A small image FSQ autoencoder, trained from scratch: 48-pixel images, 2.9 epochs.
Rows from block 11 of the encoder of a small image FSQ autoencoder, named by matrix and row number. Rows with one number within an expert belong to one neuron, the router's apart. Each number is 128 + 32 x the weight over its row's rms, rounded and kept within 0 to 255. All counts start at 0.
After each expert's rows are labels from the 100 images, of 14976, where the router gives the expert most weight on average: "colour at peak" is the nearest of a few named colours to the mean colour under the peak; "peak at" is the part of the image that holds the peak. Only what is clearly more common there than usual is listed. The data: photos of arthropod specimens (BIOSCAN-5M). In brackets: how many of the 100.
# router: router (encoder.blocks.11.mlp.router.weight, 16x192, trained with AdamW), inputs 0-191
# up: expert up (encoder.blocks.11.mlp.up, 16x48x192), inputs 0-191
# down: expert down (encoder.blocks.11.mlp.down, 16x192x48, transposed), outputs 0-191

# expert 13
router.13 [ 60  83 138 119 157 121 189 105 187 131 160  95 107  88 135  63 151  78  94  73  94 112 132  99 100  78 129 126 171 142 118 158 154 184 198 119 188 141 155 154 128 142 155 154 139 164 131 124 133 170 110 105  63 102 111 123 173  84 123  82 177 112 128 133 117 124  95  99 156  87 101 131 121 104 111 108 155 107 123 110 152 116 125 177 181  99 113 153 132 179  81 173 165 142 118 155 186 131 137 141 114 106 136 146  87  90 142 130 123 116  85 164 145 109 189 127  90 117 155  87 156 119  92  95  97 142 157 184 100 110  90  95  78 117 130 128 124 136 111 132 161 136  71 114 164 138 101 185 182 189 120 117 134 124  78 166 145 178 135  76  78 171 184 119 108 155 110 109 150 147 143 111 119 135 171 174  94  81 153 172 160 165 175 189  84 167 143 148 156 117  85 164]
up.0 [ 87  87 104 207 146 114 135 105  88 130 114 132  91 144 133 155  90  94  70 118 152 114 163 149 142  95 114 161 126  94 140 157 169  96 123 140  63 117 144 121 103 113 179 170 118 121  98 169 105 132  76 117 135 115 160 210 165 128 149 144 169  87  88  83 108 125 103  96 129  67  93  94 128 120 186 110  65  98 136 104 160 135 134 128 155  86 150 189 109 113 160 139 148 182 107 128  92  92 136  83  96  95 128  99 228 115 137 137 142 124 170 128  99 177 155 113  88 111 146 160 104  94 158 161  92 134 147  32 121 151 128  92 130 100 120 168  66 124 175 125 103 111  66 156 207  88 112 138 139  99 119 117 110 111 145 148 150 139  88 120 108  84 108 119 179 154  90 158 117 146 105 108  86 101 163 114 105 195 136 111 102 124 133 158 132 172 135 129 164 170  67  95]
down.0 [100  93 151 170 142 140 136  95  90 168  54 142 135  93 121 114 106 144 152  89 150 119  98 116 191  86  85 150 145 140 104 130 147  76 120 119 145 159 193  96 124 121 119 105  82 132 131 119 118 153  70 125 208 161 194 143 166 111 126 122 163 190  97 151 123 100 126 127 120  97 137 126 164 106 159  76  70  55 106 156 145 122 141  97 161 141 103 102 150  88  99 141 153 172 123 152 166 148 163 128 174 151 142 204  98 100  86 128 123 131 113 130 159 105 143 127 187 111  92 156 138 116 182  91 119 144 124 129 118 117 165  95  99 157 139 117 116  96 115  98  77 167 100 127 133 118 142 167 117 143 207 132 162  76 182 104 174 120 167 141  80 188 164 125 111 170  71 134 138 162  91 151 131 128  99 183  91  63 123 141  99  74 153 173  90 164 121 101 134  50 163 111]
colour at peak: white (100)
peak at: top right (36); bottom left (27)

# expert 6
router.6 [140 169 148 113 146  88 125 131 134 160 129  89 170 104  86  84 158 113 160 103 143 174 112 106 144 148  59 124 155 119 149 198 104 104 204 120 192 121 159 146 131 146 125 156 133 120 138 124  77 149 152 133 142  91 147 137  93 152 107 143 142 164 132 178 117 162  92 150 186 110 132 129 168 135 152  99 164  96  71 106 113 113  92 109  89 105  71 116 103 177 168 122 133 110  92 166 105 120 153 156 176 101 161  61 163  95 124 153  96 139 168 167 147 151 175  82  90 144 150  81 111 153 127 177 122  75 121  83 131 138 104 163 123 145 109 156  61  70  74 177 187 129 156  89 110 105 121 179 142 134  84 108 136 168 172 108 176 110 179 190 107 114 151 128 114  49 143 140 126 100 145 108 154 200 131 139 106 134  40 146 162 110 140 159 131 113 165 131 123  76 121  98]
up.0 [218 108 147 124 152 148 154 116 103 157 166 194 163 172 162 157 194 143  79 165 133  83 135 146 115 123 113 119  95 133 170 100 122 103 119 131 106 133 129 184 129 163 195 169 170  91 176 103 162  84  85 145 105 133 113  38 123  74  98  97 106  81 126 122  94 137 133  88 141 111 129  90  90 113 138 144 131  97 156 149 108 115  99 162  97 104 124 141 141 123 182 167  85 130 107 121 149  63  87  77 102 109 142 110 126 160 148 118  60 171 102 134  92 177 170 112 118 113 131  84 150 143 112 147 138 197 134 115 108 171 183 159 118  79 131  93 151 168 120 148 111 101 123 169 147 124 107 134 107 122 137  77 151  90 100 131 104  48  99  86 131 193 131 183 100 197 134 124 138 113 151 107 120  85  90 105 173 120 120 179 150 145 142 101 109  56 104 161 132  88 146 131]
down.0 [102 192 125 123 114  96 139  83 117 122  49 124 162 168 184 105 213  79  55 150 184 136 213 175  93 115 136  97  74 132 129 112 120 142 118 132 128  96 115 111 156  94 191 147 136 176 123  99 133 157  86  86 123 169 119 148 172 181  89 176 127 103 149 156 123 133 108 108  86 165 147 101 125  79 123 117 131  89 141 131 127 135 160  74 116 110 175 165 105 128 183 126 128  77 134  33 138  89 147 126  81 153 148 176  98  84 174 127 118 128 152  79 116 115 114 168 162 182 108 165 121 141 121 144 119 157 142 107 145 142 152 208 136 119 161 152 167 150 103  96 115 129 149  86 164 167  78 162 133 121 127 146  77 150 153 122 108 129 140  83 121  79 163 152 137 175 145 147  90  96  90 166  98 114  63 144  87 152 118 165 125 104 109 133 131  82 150 134 130 125 155 150]
colour at peak: grey (25)
peak at: centre (44)

# expert 8
router.8 [119 147 175 112 142  92 125  80 111 119 165 155  94 124 116  97 151 130 169 122  58 135 134  75  90 167 129 111 177  75  94 147 102 104 152 113 196 149 172  84 175  85  88 158 149 102 131  71 118 213 147 182 160 130 161 167 174  90 107 156 168 165 138 148  91 174 154 147 156  90 117 130 151  83 128  84 144  89  90 138 152 126 134 117 157 174 101 105  61 181 134 165 128 147 119 168 147 119 168 106 100  73 113  87 135  91 100 121 145 110 184 154 174 110 153  76  95 163  86 108 149 150 119 138 119 118  86 105 119  80 128  77 100 110  89 138 144 149  67 140 133 123 148 129 147  99  97 174 151 157  95 108 101 144 149 160 110 107 106 104 145 174 124 108 114  65 120 185 185 104 149 172  78 157 163 183 161 176  96 152 132 170 172 115 132 117 133  96  84 105 133 104]
up.0 [142  62 101 195 154 182 140 124 112 170  84  98 153 115 120 120 119 145 127 130 105 126  94  94 153 107 109  89 103 126 121 119  87 148 115 118  90 115 144 139  80 108 155  92 125 166  82 120  99  52 151 132 121 179  95 125 157 113 158 122  88 136 124 117 168  49  69 145 119 163 103 139 155  95 116 112 208 130 145 118 146 108 115 127  92 107 112  62 123 122 151  88 130 175 148  82 119 151 124 204 110 161 127 147 189  91  68 134 157 182  73 136 187  82 145 153 148  37  95 155  60 136  95 169  99 152 158 126 128 173 167 128  97  62 136  67 135 173 155 106 102 150 140  71 137 147 114  94 138 141 159 132 144 130 120 125 134  51 148  95 164 138 149 105 124  94 163  80 121  97 126  73 120  98 172 117 111 168 144 125 104 130 151 121 108 121 106 123 173  76 159 146]
down.0 [135 100 143  73 121 119  91 143 152 108  68  77 132 127 215 109 110 135 176 152 186 157 168  97 119  80 111 130 132 160  78 143 114 115 160 155 147 151 121  93  82 124  85 134  77 141 179  97 125 139 128 142 124 100 210 169  88 105 140 176 125 164 141 148 107 167 126 164 161 166 134 174 103  85 150 133 175 116 172  73 143 171 108 144 164 142 130  94  93 149 139 157 138 154 150  97  59 115 120 162 131 161 101 145 157 137  84 130 129 134 119 142  63 108  78 173 128  87 186  94 112  82  97 144 120 133  65  76 103 127 161 146 133 136  74 161  89  70 123 110 101 106 129  65 218 134 133 129 130  68  94 104 134 175 131 157 118 207  93 134 179 141 125 126 169 111 118 190 151 137 161 144 124 134 107 117 123 181 132  98 167 139  87 123  97 100 137 121 110 147 110 103]
colour at peak: white (87)
peak at: top left (53)

# expert 7
router.7 [103 144 107 142  96 173 101 129 102 149  89  76 130  76 121 155 105 130 182 107 159 153 160  95 172  92 109 177 102 104 164 165 194  52 172 122 157 142 159 150 140 147 181 142 110 139 134 129 151 209 102 111  78 186 109 131 151 126 141 126 116 148 186  84 147 107 124 155 133 124 133 153 168 130 179 165 171 110 130 112  92 143  56  87 154 198 109 145 170 138 119 142 106  99 171  86 129 137  94 133  69  94 118 179 158 108  93  83 133 135  83 178 147 171 155 115 107 117 135 156  62 122  95 160 110 133 120  99 183 173  89 145 159 113  89 168 135 169 157 109  88 173  89 161  94 122 107 142 103 145 158 119  96 125 154 129 143 106 127 180 143 110 166 121 115 137 174 149 139 151 138  97  72 113 136 103 104 103  94 166 157 189 117 167  79 166 116 193 105 169  82  99]
up.0 [128 124 118 152 151 131 100 140 101 101 130 184 153 183 119 124 121 172 130 144 109 114 154 139 126 122 191 104  88 127 132 107  79 162 106 165 108 152 156  83 128 139 157 122 156 109 154  58 171  76 145 135 128 114 112 112 168  80  94 147 115 126  93 144 134  90 147 116 154 137  66 104 110 131 145 155 117 132 186 210 109 126 149 224 143 158 112 112  81 149 124  47 169 115 164 118 161 140 117 123 111 133  81 111 101 160 120 167  97 145 137 120 110 125 100 153 162  99 126 121 152  25 169 132 140 160 108  93 137 113  82  78  80 149 161 140 124 173  93 119 102 156 109 132  95 112 140 143 164 212 148 126 128 122 145 162  69 105  94 104 174 143  76 171 132 145 168 100  71  65 193 112 130 115 153  75 136 128  87 102  91 168  78  84 147  65 148 124 106  78 103 119]
down.0 [150 134 132  99  63 181 145 167 146 154 181 109 118 134  98 132 178 164 133 150 113  73  83 140 159 122  72 195  99  81 109 111 141 158 112 179 120 146 180 161 115 106  96 122 148 129 175 146 177  42 150  91 134 142  68 166  39 128 147 155 147 189 181 129 144  77 125 167 166  90 169 114 125 134 130 103 142 188 134 122  76 161 155 112  84 163  98 128 144 179  50 126 119 131 107 104 117  98 134 129  80 126 108 158 159  93 147 124 106 182 124 115  62 170  84 126 156 136  94  84 148 102 146 160 155 127 174 134 135 166 106 165 125 167 149 150  99 152 138 120 106 120 146  92  59 126 101 144 111 107 109 111  93 124 155 165  85 110 115 188 194 121 109 115 194 139 144 148 104 107 188 137  79 130 154 120 138 144  91  90 110 152 103 119 112  88 158 157 145 127 122 141]
colour at peak: white (99)
peak at: middle left (37)

# expert 4
router.4 [165 168 153 152 181 162  96 195 158  71 189 108 100 120  56 151  86  95 156 130 115 116 134 128 104 152 134 128 183  69  92 102  88 153 124  74  67 137 132  88  71 163 142 108 143 160 156  89 125  67 170 175 130 155 160 106 153 127 182 118 122 111 139 212 121 120  93 102  84 112 116 154 120 144 136 165 191 147 150 181  99 108  90 136 128 123 176 127 145 154 148 158 143 193 130 100 134 117 103 157 122 139 144 130 127 103 101 162 149 171  88 116  86 142  93 151 137 140  96  75 151 107  96 109 148  77 127 143 172 125 132 135 108 111 202 143 106 163 155 103 101  42 137 133 131 123  88 108 115 108 147 159 121 184 145 174  91 101  90 137 148 152  86 133 164 131 164 164 147 156 166 151 115 173 144 139 135 142 129 174 104 127  72 135 188  98 164 128 152 149 178 195]
up.0 [ 85  95 141 127 111  87  77 158 124  91 118 229 151 164 120 168 153 162 136 110  97 135  73 124 145 188  66 148 140 143 144 122 150 125  97  74 121 142 141 178 121 133 115  97 113  93  92 105 138 143  85  38  59 167 116 121  78 109 142 149 120 122 103 116 109  55 133 142 105 151 113 115 164 166 161  97  77 101 151 116  79 125 144  58 153 131 108 111 108 116 122  97 147 113 118 135 157 102 145  80  78 164 132 159  99 116 150  84 151 122 170 175 133 179 100 124  97 167 148 138 147 108 153 157 128 121 132  63 162 157 108  78 159  94 126 133 173 127 148 121 124 142  93 129 124  83 100  97 135 155 149 175  99 132 135 127  76 107 116 118 174 107  75  91 137 142 112 140 107  79 173 126 105 100  89  86 124 104  56  86 156  92 160  85 104  61 137 123 160 121 134  29]
down.0 [116 107 177 113 149 136 155 112 152 168 163 103 183  81 133 104 129 104 125 114 129 145  54 145 140  81 123  52 160 147 125 116 153 154  94 141 106 132  97 128 112 129 141 158 154 105  90 167 146 135  67  98  93 114  99 203 167 126 160 120 110 105 133  87 140 163  95  69 128 138  86  86 116  92 122 115 139 134 101 163 230 197 115 105 139 132  92 130 126 109 153 118 148 121 103 123  96 140 239 127 126 127 146 108 109 123 130 124 113 126  82 147 149 161 131  64 110 132 152  87 121 109  91 171 128 131 156 109 103 129 120 132 115 137 189 114 109 147  96 133 112 106 122 115   0 116  99 125 110  86 102 123  94 175 131 126 156 123 150  99 114 139 155 149 102 102  87 168 152 162 222 198 120 101 110 161  97 107 147 111 142 130 125 155 102 137 124 108 119 117 111 105]
colour at peak: brown (66); black (28)
peak at: centre (39)

# expert 0
router.0 [ 86 121 180  72 103 157 141  76 184 123 104 138 106 104  99 184  79 116 104  81 136 138 116 118 130 134 138 171 183  83 132  91  91 173 157 135 100 170 118 121 161 122 120 103 137 147 112 118 161 153  62 108 134 170 114 120 165 114 158 128 138 107 173 129  83  86 120 103 126 119 137 135 134  77 128 135 125 126 112  74 109 154 117 140 175 166 172 123 168 139 119 152 154 154 182 145 107 177 136 174  85 111 104 129  72 107 165 138  96 138 110 180 167 107  75 164 127  70 132  90 105 102 106  97 123 132 130 161 141 172 146  89  93 149 191 172 133 180 104  79  87 116 143 153  98 151 127 119 148 116 169 132  80 122  54 189 142 153 124  63 124 140 170 130  62 163  73 104 177 168 174 168  67 131 166 152 126  64 140 115 111 171 142 119  61 155 149 103 157 180  97 122]
up.0 [150 120  45 135  59 101 119 111  83 130  65 108 123  94 150 144 125 112 109 142 178 116 134 135 147  99 143 162 136 113 189 197 118 107 132  98 150 136 138 116 138 118 128 136 138 104  87 123 131 215 103  93 112 129 139 125  99 174 192 130  74  82 130 116 106  78 164 181 134 162 109 162 139  95 152  99  78 112  84 115 117 161 170  62 127 157 124 153 134 158  49 157  75 147 127  79 119 140 164 104  77 139 107 119  92 113 167 104 136  58 134 116 138 145  82 173 142  85 113 123 133 106 131 121 136 168 139 173 119 129 111 125 133  68  75 146 158 122 138 123  39 188 137 103 115 120 165 162 169 186 190 163 126 115  58 133 132 125 151 190 160 114 141 166 167 151 115 141 121 146 106  96 146 136 148 106  98 139 179 128 144  93 168 133  71 144 157 164 182 106 146 103]
down.0 [101 137 113  88  60  98 163 135 140 116 130 166 157 124 124  85  98 122  74 153 134 146  72 106 116  73 162 179 125 130 161 120 161 162 132 100 146  96 104 121 140 136 142 113 174 142 105 116 124  90 105 168 168 180 131 125  88 145 138 152 129 111  86 174  92  56  99 107 137 112  91 131 163  66 126 120 145 122 121  94  96 143 101 155 179 111  46 145 164 147  91 137 141 139 147  64 116 143 158  76 109 167 156 127 103 207 111  94 106 140 132 153  64 114 143 138 183  62 209  82  80 183 165 134  86 142 186 124 144 164 119 167 112 125 128 143 176 115 150 134 119 130 147 103  60 144 107 115 142 115 133  53 127 152 121 132 114  86 205 124  88 143 114 166 170 145 142 101 150  70 144 105 129 115 115  99  43  97 129 108 138 101 106 162 163 117 125  92 168  91 126 156]
colour at peak: white (95)
peak at: top right (29)

# expert 1
router.1 [135 155 206 180 152 135 101 106 190 122 168  82 133  68 155 163 119 116  91 131  86 111  97 100 148  99 143  64 142 174  71 121 127 130 100 142  83 142 108 108  85 147 123 184 172 116 154  97 131 133 134  88 101 145 169 173 178 118 167 134 117 118 122 153 168 154  85 160  96 116 126 120 121 176 145 134 121 127 153 131 133 164 148 118 171 184 189 177 158 123 115 168 113 156 183 105 148 182 147 133 126  84 191 124 159 139 138 116 136 165 125 131 178 122  96  71 130  52 102  59 178 145 114 112 162  89 128 122 171  94 108 134 147  65 196 115 125 159 154 154 101 114 118 160  88  84  79 165 122  63 145 148 128 116 140 148 186 188  86  92 156 122 108 144  96 115 154 128 118 118 143 164 153 107 176 152 146 146 145 134 167 176 139 148 123 119 117 142 182 189 113 185]
up.0 [ 82  82 144  63 173 126 116 116 149 149 161 116  79 150 103 170 143 180 147 100 123 143  89  91 154 109 108 105 161  92  94 117  85 102  89  83 124 160 135 122 159  83 126 147 132 113 150 126 194 192  63 112 126 132 151 154 147  67  93  77 150 174 162 112 120 136 141  89 135 102 180  82 124 125 157 106 112 100 162 132 135 158 161 114 121 175  91 123 134 175 167 154 140 158 133 113 120 129 161 155  97 104  81 143 109  94 144  83 132  84 117 203 158  95 103 163 126 193 132  89 145 105 100 113  98 144  87 183 131 137 131  64 143 154 162 131 146 115 151 132  84 111 115 129 153 111 134 132 127  83 139 156  90  97 134 166 111 115 115  76 147 141 135  65 129 103  88 131  93 124 189 156 107  32  83 108  72 122  72 118 181 114 116 100  84 158 161 139  86 106  61  65]
down.0 [ 88  97 144 131 135 147 143 101 172 139 140 142 157 110  99 141 154 134 104 108 120 132  43 113 173 145  97 129 126 112 158  96 150 127  97 160 159 133 115 115 161 113 166 126 191 138 162 132 204 219  56 129 122 197 131 158 172 117 121 108 120 197 114 132 128 128 127 101 126 103 169  75 120  80 125 146 161 132 166  67 163 181 111  91 136 168 141 118 143 161 121 142 181 125 134  89 176 203 121 147  89 112 110 168  75 158 146 134 128  41 105 169 169 109 121 162 101 137 127  45 126 106 108 143 130 153 121 127 164 126 152 113 117  98 136 164 145 164 102  91  75 108 138 143 135 154  94 137  92 122 159 178 126 124  91 142 116  93 131  83 122 130 189 152  88  91  92  67  96 104 182 139 123  87 127  42 104 127 128 125 118 124 119 146  77 112 156  62 138  89 102 158]
colour at peak: white (100)
peak at: centre (42)

# expert 3
router.3 [161 137 188 149 177 103 133 136  98 131 110  81 162 123 152 106  94 174 138 183 153 191 142 157 166 101 105  98  81 151  90 139 120  95 117 116 169 139 114 146  75  92  88 143 113 101  73 150 102 108 165 122 131 121 173  96 130 138 107 169 106 144 120 126 175 203 186 150 129 176 145 140 120 111 148 158 170 137 115 115 172 149 129 148 155 215 172 192 203 146 200 113 111 160 175 154  86 114 118 103 198 156 163 168  96 107 105 157 158  93 127 153 177  84 118  91 101  93 154 106 110 145  75 181 143  92  95 116 141 104  92 125 106 115 123 115 140 109  91 166 132 158 133 107  98 158 141 149  92 155 158 167 134 124 136 138 185 172 144 131 146 165 152 136 132  82 137 168 118 180 124 190 149 139 155 204 168 124 131 149 167 147 162 208 147 122 162 147 147 119 150 149]
up.0 [ 95 140 159 131  88 102 127 153 113 152 148 123 103  91 113 105 106  80 165 114  94  76  73 121 114 130 160 181 112 118 139 134 146 177 136 112 154 152 143 140  84  86 142 113 154 125  79 100 112 133 149 149 125 102 141  90 123 119 155 190 115 150 130 149 123 134 170 154 158 114 173 210  93 130 102 127 135 140 103  96 166 143 181 182 119 100 170 125 142 114  56 157 135 107 123 188 130 146 159 143 125  65 208 133 129 114  91 119 111 176 110 117 149 111  97 132 114  90  69 155 148 156 100 139 116 164  93  89 135 102 125 114 131 128 124 144 104 156  81  95 138 145  85 131  78 124 128 198 203 167 116 159 133 131 128 113 178 143 110 213 139  97 154 132  96  94 146  96 163 180 159 129 177 142 164 198 202 132 105 116 117 138 199 194 224  86 156 137 143 154 156 138]
down.0 [131  79 117 156 217 153 179  37 160  45 143 156 146 123 146 128 142 119 118 125  56 194 194  75 150  92 138  87 146 136 140 137 181 138 147 154 100  85 115 129 102 141 178  90 108 122 108 134 143 159 161 120  77 114 142 161 166 144 165  97 141  95 133  87 155 142  68 109  71 113 126 105 177 122 106 107 144 120 117  87 154 118  77  96 140 117  78  94 142 119 151  95 162 126 149  98 125 150  99  98 206 131 140 177  84 123 144 100 114 132 166  53 118 136 117 112 133 104 160 180 147 127 141 115 170  90 104 152 136 133 161 156 142  99  93 166 134  78 189 193 124 146 142 108 163  84 119  95  73  95 127  82 144  99 137 157 106 194 194 117 136  68 119 100 154 147 161 153  98 102 180 128  95 139 134 131 145 133  93  69 131 132 124 125  98 154 129 124 125 122 117 120]
colour at peak: pink (97)
peak at: middle right (36)

# expert 15
router.15 [176  80  94 114 187 118 103 124 158 132  90 153 147 131 149 205 140 199 122  97  84 180 114 104 172 112  80 101  85 142  96  80 110 112  96 138  66 174 114 100 139 153 138 122 111  96 105 147  89  69 181  96 195 125 135 116 140 179  97 156  74 126 160 127 122 131 135 167 128  99 127 129  96  81 138 151  90 120 162 199 179 161 165 114 133 189 165 169 120 109 185 122 123 130 133 176  88 188 118 151 173 146 147 203 124 138 156 125 171  91  83 170 132  92 135 140 130 144 131 147 160 115 138  96 163 114  56 135 135  78 146  81 216 128 168 123 159  83 125 122 115 118 121 107 144 137 122 146 129  93 155 205 139 149 143 153  80 154  86 131 195 153 130 135  94 169 105 102 130 164 131 186 147 104 157 122 152 139 155 164 139 125 152 178 125 131 128 129 118 126 152 134]
up.0 [100  90 108  98 103 186 109 110 128 106 125  71 159  59 145 130 137  91 126 123 121 147 148 128 152 165 130 132 165 120 103 139 134  79 117 174 131 151 164 163 158  79 138 125 132 125  41 172 131 154  98 178 189 130 149 186 238  92  88  82 113  72 165 140 129 132 138 139 148 101 113  94 137  74 140 126 136 155  48 206  96  92 142 174  93  83 115 132 130 118 198 125 148 111  85 133 155 140 123 131 134 188 116 110 153 140  97 159 118 144 159 185 105 158 137 130 128 185  70 108 129 135 170  66 156 175 131 145 182 128 172 142 158 193 133 147 128 121 118 101 131 155 141 146 152  96 101 137  61 136 142 150 157  96 158 133 109 150 111 155 104  88 103 138 140 106 152  88 130  92 102  79 142 109 109 172  80 148 139 138 160 110 152 158 156 144 123 135  56  80 137  97]
down.0 [102 148 156 136 143 123 177 132 155  88 232  91 146 110 161 110 118  99 138 142 115 107 135 130 127  86 106 116 163 140 117 159 128 126 139 115 102 176  97 126  84 104 159 149 122  74  89 145 105 147 130 123 104 146 141 106  99 133 127 160 144  93 165 159 161 159 103 152 109 121 130 133 104 187 150 124 143 126 143 162 142 101 144 107 171 134 135 162  53 128 116 195 122 129 130 191 110 183 173 169 136  95  96 104 129 110 135 159 110 152  84 103 137 106 110 128 164 102 115 118 120 176  89 137  23 127 213  71  71 129  91 113 133  51 100 145 120 152 137  96 100  76 104 119 255 138 129 127 164 119 181 139 160 113 159 126 109 141 143 100 118 105  89 140  37 120 136 123 134 132 129 185 176 145 116 187 126 144 117 130 157 113 139 122 157 129 154 191 122 138 101  88]
colour at peak: grey (39)
peak at: bottom right (30)

# expert 14
router.14 [ 95 105 186  77 149 152  97 105 150  92  94 180 120 161  90 153 126 114 136 145 104 136 146  62  59 124 124 152 191 132  88  56  76 162 113 163 141  55 127 102 143 132 107 120 149 103 122  47 156 149 138 182  97 175 105 166  93 136 161 146 134 161 157 157 149 152  77  84 120 164 102 159 139 115 113 137 177 165 115 123 124 178 145 158 138 120  95 118  91 199  90 172 112  91 134 141 101  92  74  61  55  99  99 106 152 109 178 140  91 166 100 121 104  61  91 168 152  99 137 128 144 155 155 122  87 127 144 182  92 149 107 111  76 154 133 175  93 108 137 142  93  93 145  63 129 173 132  83 157 112 111 126 108 124 136 170 125 117 125 144 150 167 156 149  92 128 197  86 136 148 162 136 152 137 141 171 156 145 160 124 111 135 100 103 150 160 146 145 175  98 141  99]
up.0 [111 121 122 135 132  95 128 118 128 134 145 157 200 152  63  79 170 159 110 154 194  95  93  97 116 131 157  79 127 149 106 123 143 138 113 138 151 120 123 160 203  85 106 153 121 198 176 124 144 183 160 105 137 147  84 105 137 119 154 113 174  69 125 147  80 110 219 134  65 156 180  91  95 139 185 109 109 118 106 117 132 120 123 118 167 134 168  90 139 162  95 157 139  84 105 166 164  99 113 144 106  84 153 143 115 145  97 159 102 110 130 179 141 131 132  59 126 113  84 167 145 139 178 100 172 153 134 101 148 101 101 121 150 130 179 117 149  93  86 195 192 153 101 103 135 111 142 108  41 118 146 146 145 100 103  42 126 101 125 120 131 141 164 145  79 117 157  78 154 150  76  79 134 156 152 176 146 137 126  80 143 132 128 138 136  91  88 114 134 112 196 124]
down.0 [137 127 106 143  33 116 149 114 126 140 123 124 142 149  88 116 119 160 143 130  97  76  68  77 123 115 138 140  71  80  94  86 140 107 146 172 158 135 114 141 157 127 133 118  96 248 152 155 188 169  89 154 179 152  97 110 167  91 150 101 131 199 100 148 166  81 154 132 145 145 124 106 119 164 131 135 146 127 107  87 107 153 122 138 131 126 152 104 156 106  76 184 149 123  99 110 107  66  74  75  52 150 147 180 180 137  96 139  35 156 152 180 138 136 141 111 103 121  99 174 130 126 167 111 143 127 127 136 100 163 158 123 139 172 176 182 149 162 186 169 104 162 131 133  89 126  88  97 149 125 138  99 136 123 146 144 106 125 109 152 186 104 183 135 107 172 136 101 126 103 129  88 126 135 129 155 172 123 162 114 103  89 110  94  47 131 105 175 118 127 118 109]
colour at peak: white (83)
peak at: top left (56); top right (39)

# expert 12
router.12 [147 131 170 135  97 203 115 104 114 126 192 143 185 133 130  87 123 122 123 145 145 119  86  93 116 135 107 149 103 185 158  75 138 166 141 103 124 161 137 173 176 110 185 164 153 122 150 173 175  94 152 159 169 145 171 154 132 153 123  63  94 101 166 163 185 125  92 127 140 117  93  98 103 140 117 134 163 184 177 134 169 185 178 103 178 136 154 179 184 148 151 139 108 157 119 163 158 104 116 113 147 106 154 167 121 161 156  84  81 158  98 124 167  90 125 164 147 129 171  78  95 153 124  88 159 138 109 114 120 184  96 160  66  96 162 177 115  92 179  84 139 112 123  81 125 137 171  90  89  83 179 171 161  83  96 162 165 133 174 125 128 158 152 106 105 104  90 140  95  93 141 185 131 146  79 122 139 162 143 122 120  98 139 165 109 104  75  94 166 163 148 160]
up.0 [ 84 113 114  63 165 120 159 160 150 137 163 119 116 160 111 139 132 205 161 111 103 139 202 131 134 138  97 117 142 119 118 144  46 152  92 113 120 181 145 131 202 119 110 150 163 132 125 133 146 105 116 126 127  94 134 102  72  99  89 169 117 165 150 108 170 181 182 135 155 142 135 158 101  80 133  95 141 121 208 136 145 114 150 115 110 186  98 136  89 158 130 179  91 184 161 127 140 188 176 179 118 111 158 123  83 149 132 138 116  95 138 198 142  81  73 128 133 132  64 123 132 103 100 103  78 143 123 164 151  75 114  78  60 212 133  77 168 122 106 118  61 105 154 123 137 110  87 152  98 119 141 151  98  97 117 182 124 130  89 121 137 158 140 110 102 114  85 123  97  86 150 159 119 101 101 101 100 133 120  89 152 104 104 103 119 113 174 110  69 106  72 107]
down.0 [121  79 164 142 123 129 154  65  83 199  98 135 150  70 153 109  91 132  85 140 128 110 173 112 132  99 127 116 176  96 144 135 144 162 135 129 148 147  96 170 188  88 173 151 139 146 152 113 166 167  37 112 117 141 122 166 140 134 116 117 144 124 155 139 122  87 150 148 117 134 172 121 145 151 116 118 103  85  86  71 157 188 131  93 137 127 165 107 129 143  80 135 146 142  88 123 184  89 120 135  72 101  84 152 103 125 142  89 120  88  88 135 235 121 126 133 137 123 110 140 147 116 127 116 148 179 138 144 108 135 112 127 135 146 169 106 147 166  95 117 134 143 110 114 255 100 129 148  89 120 115 122 137  50 104 152 111 112 150 118 126 127 179 120 116 105 120  94 122  57  61 160 129 144 127 156 136 109  92 117  90 123 140 169  89 125 175  98 133 118 137 175]
colour at peak: grey (60)
peak at: centre (55)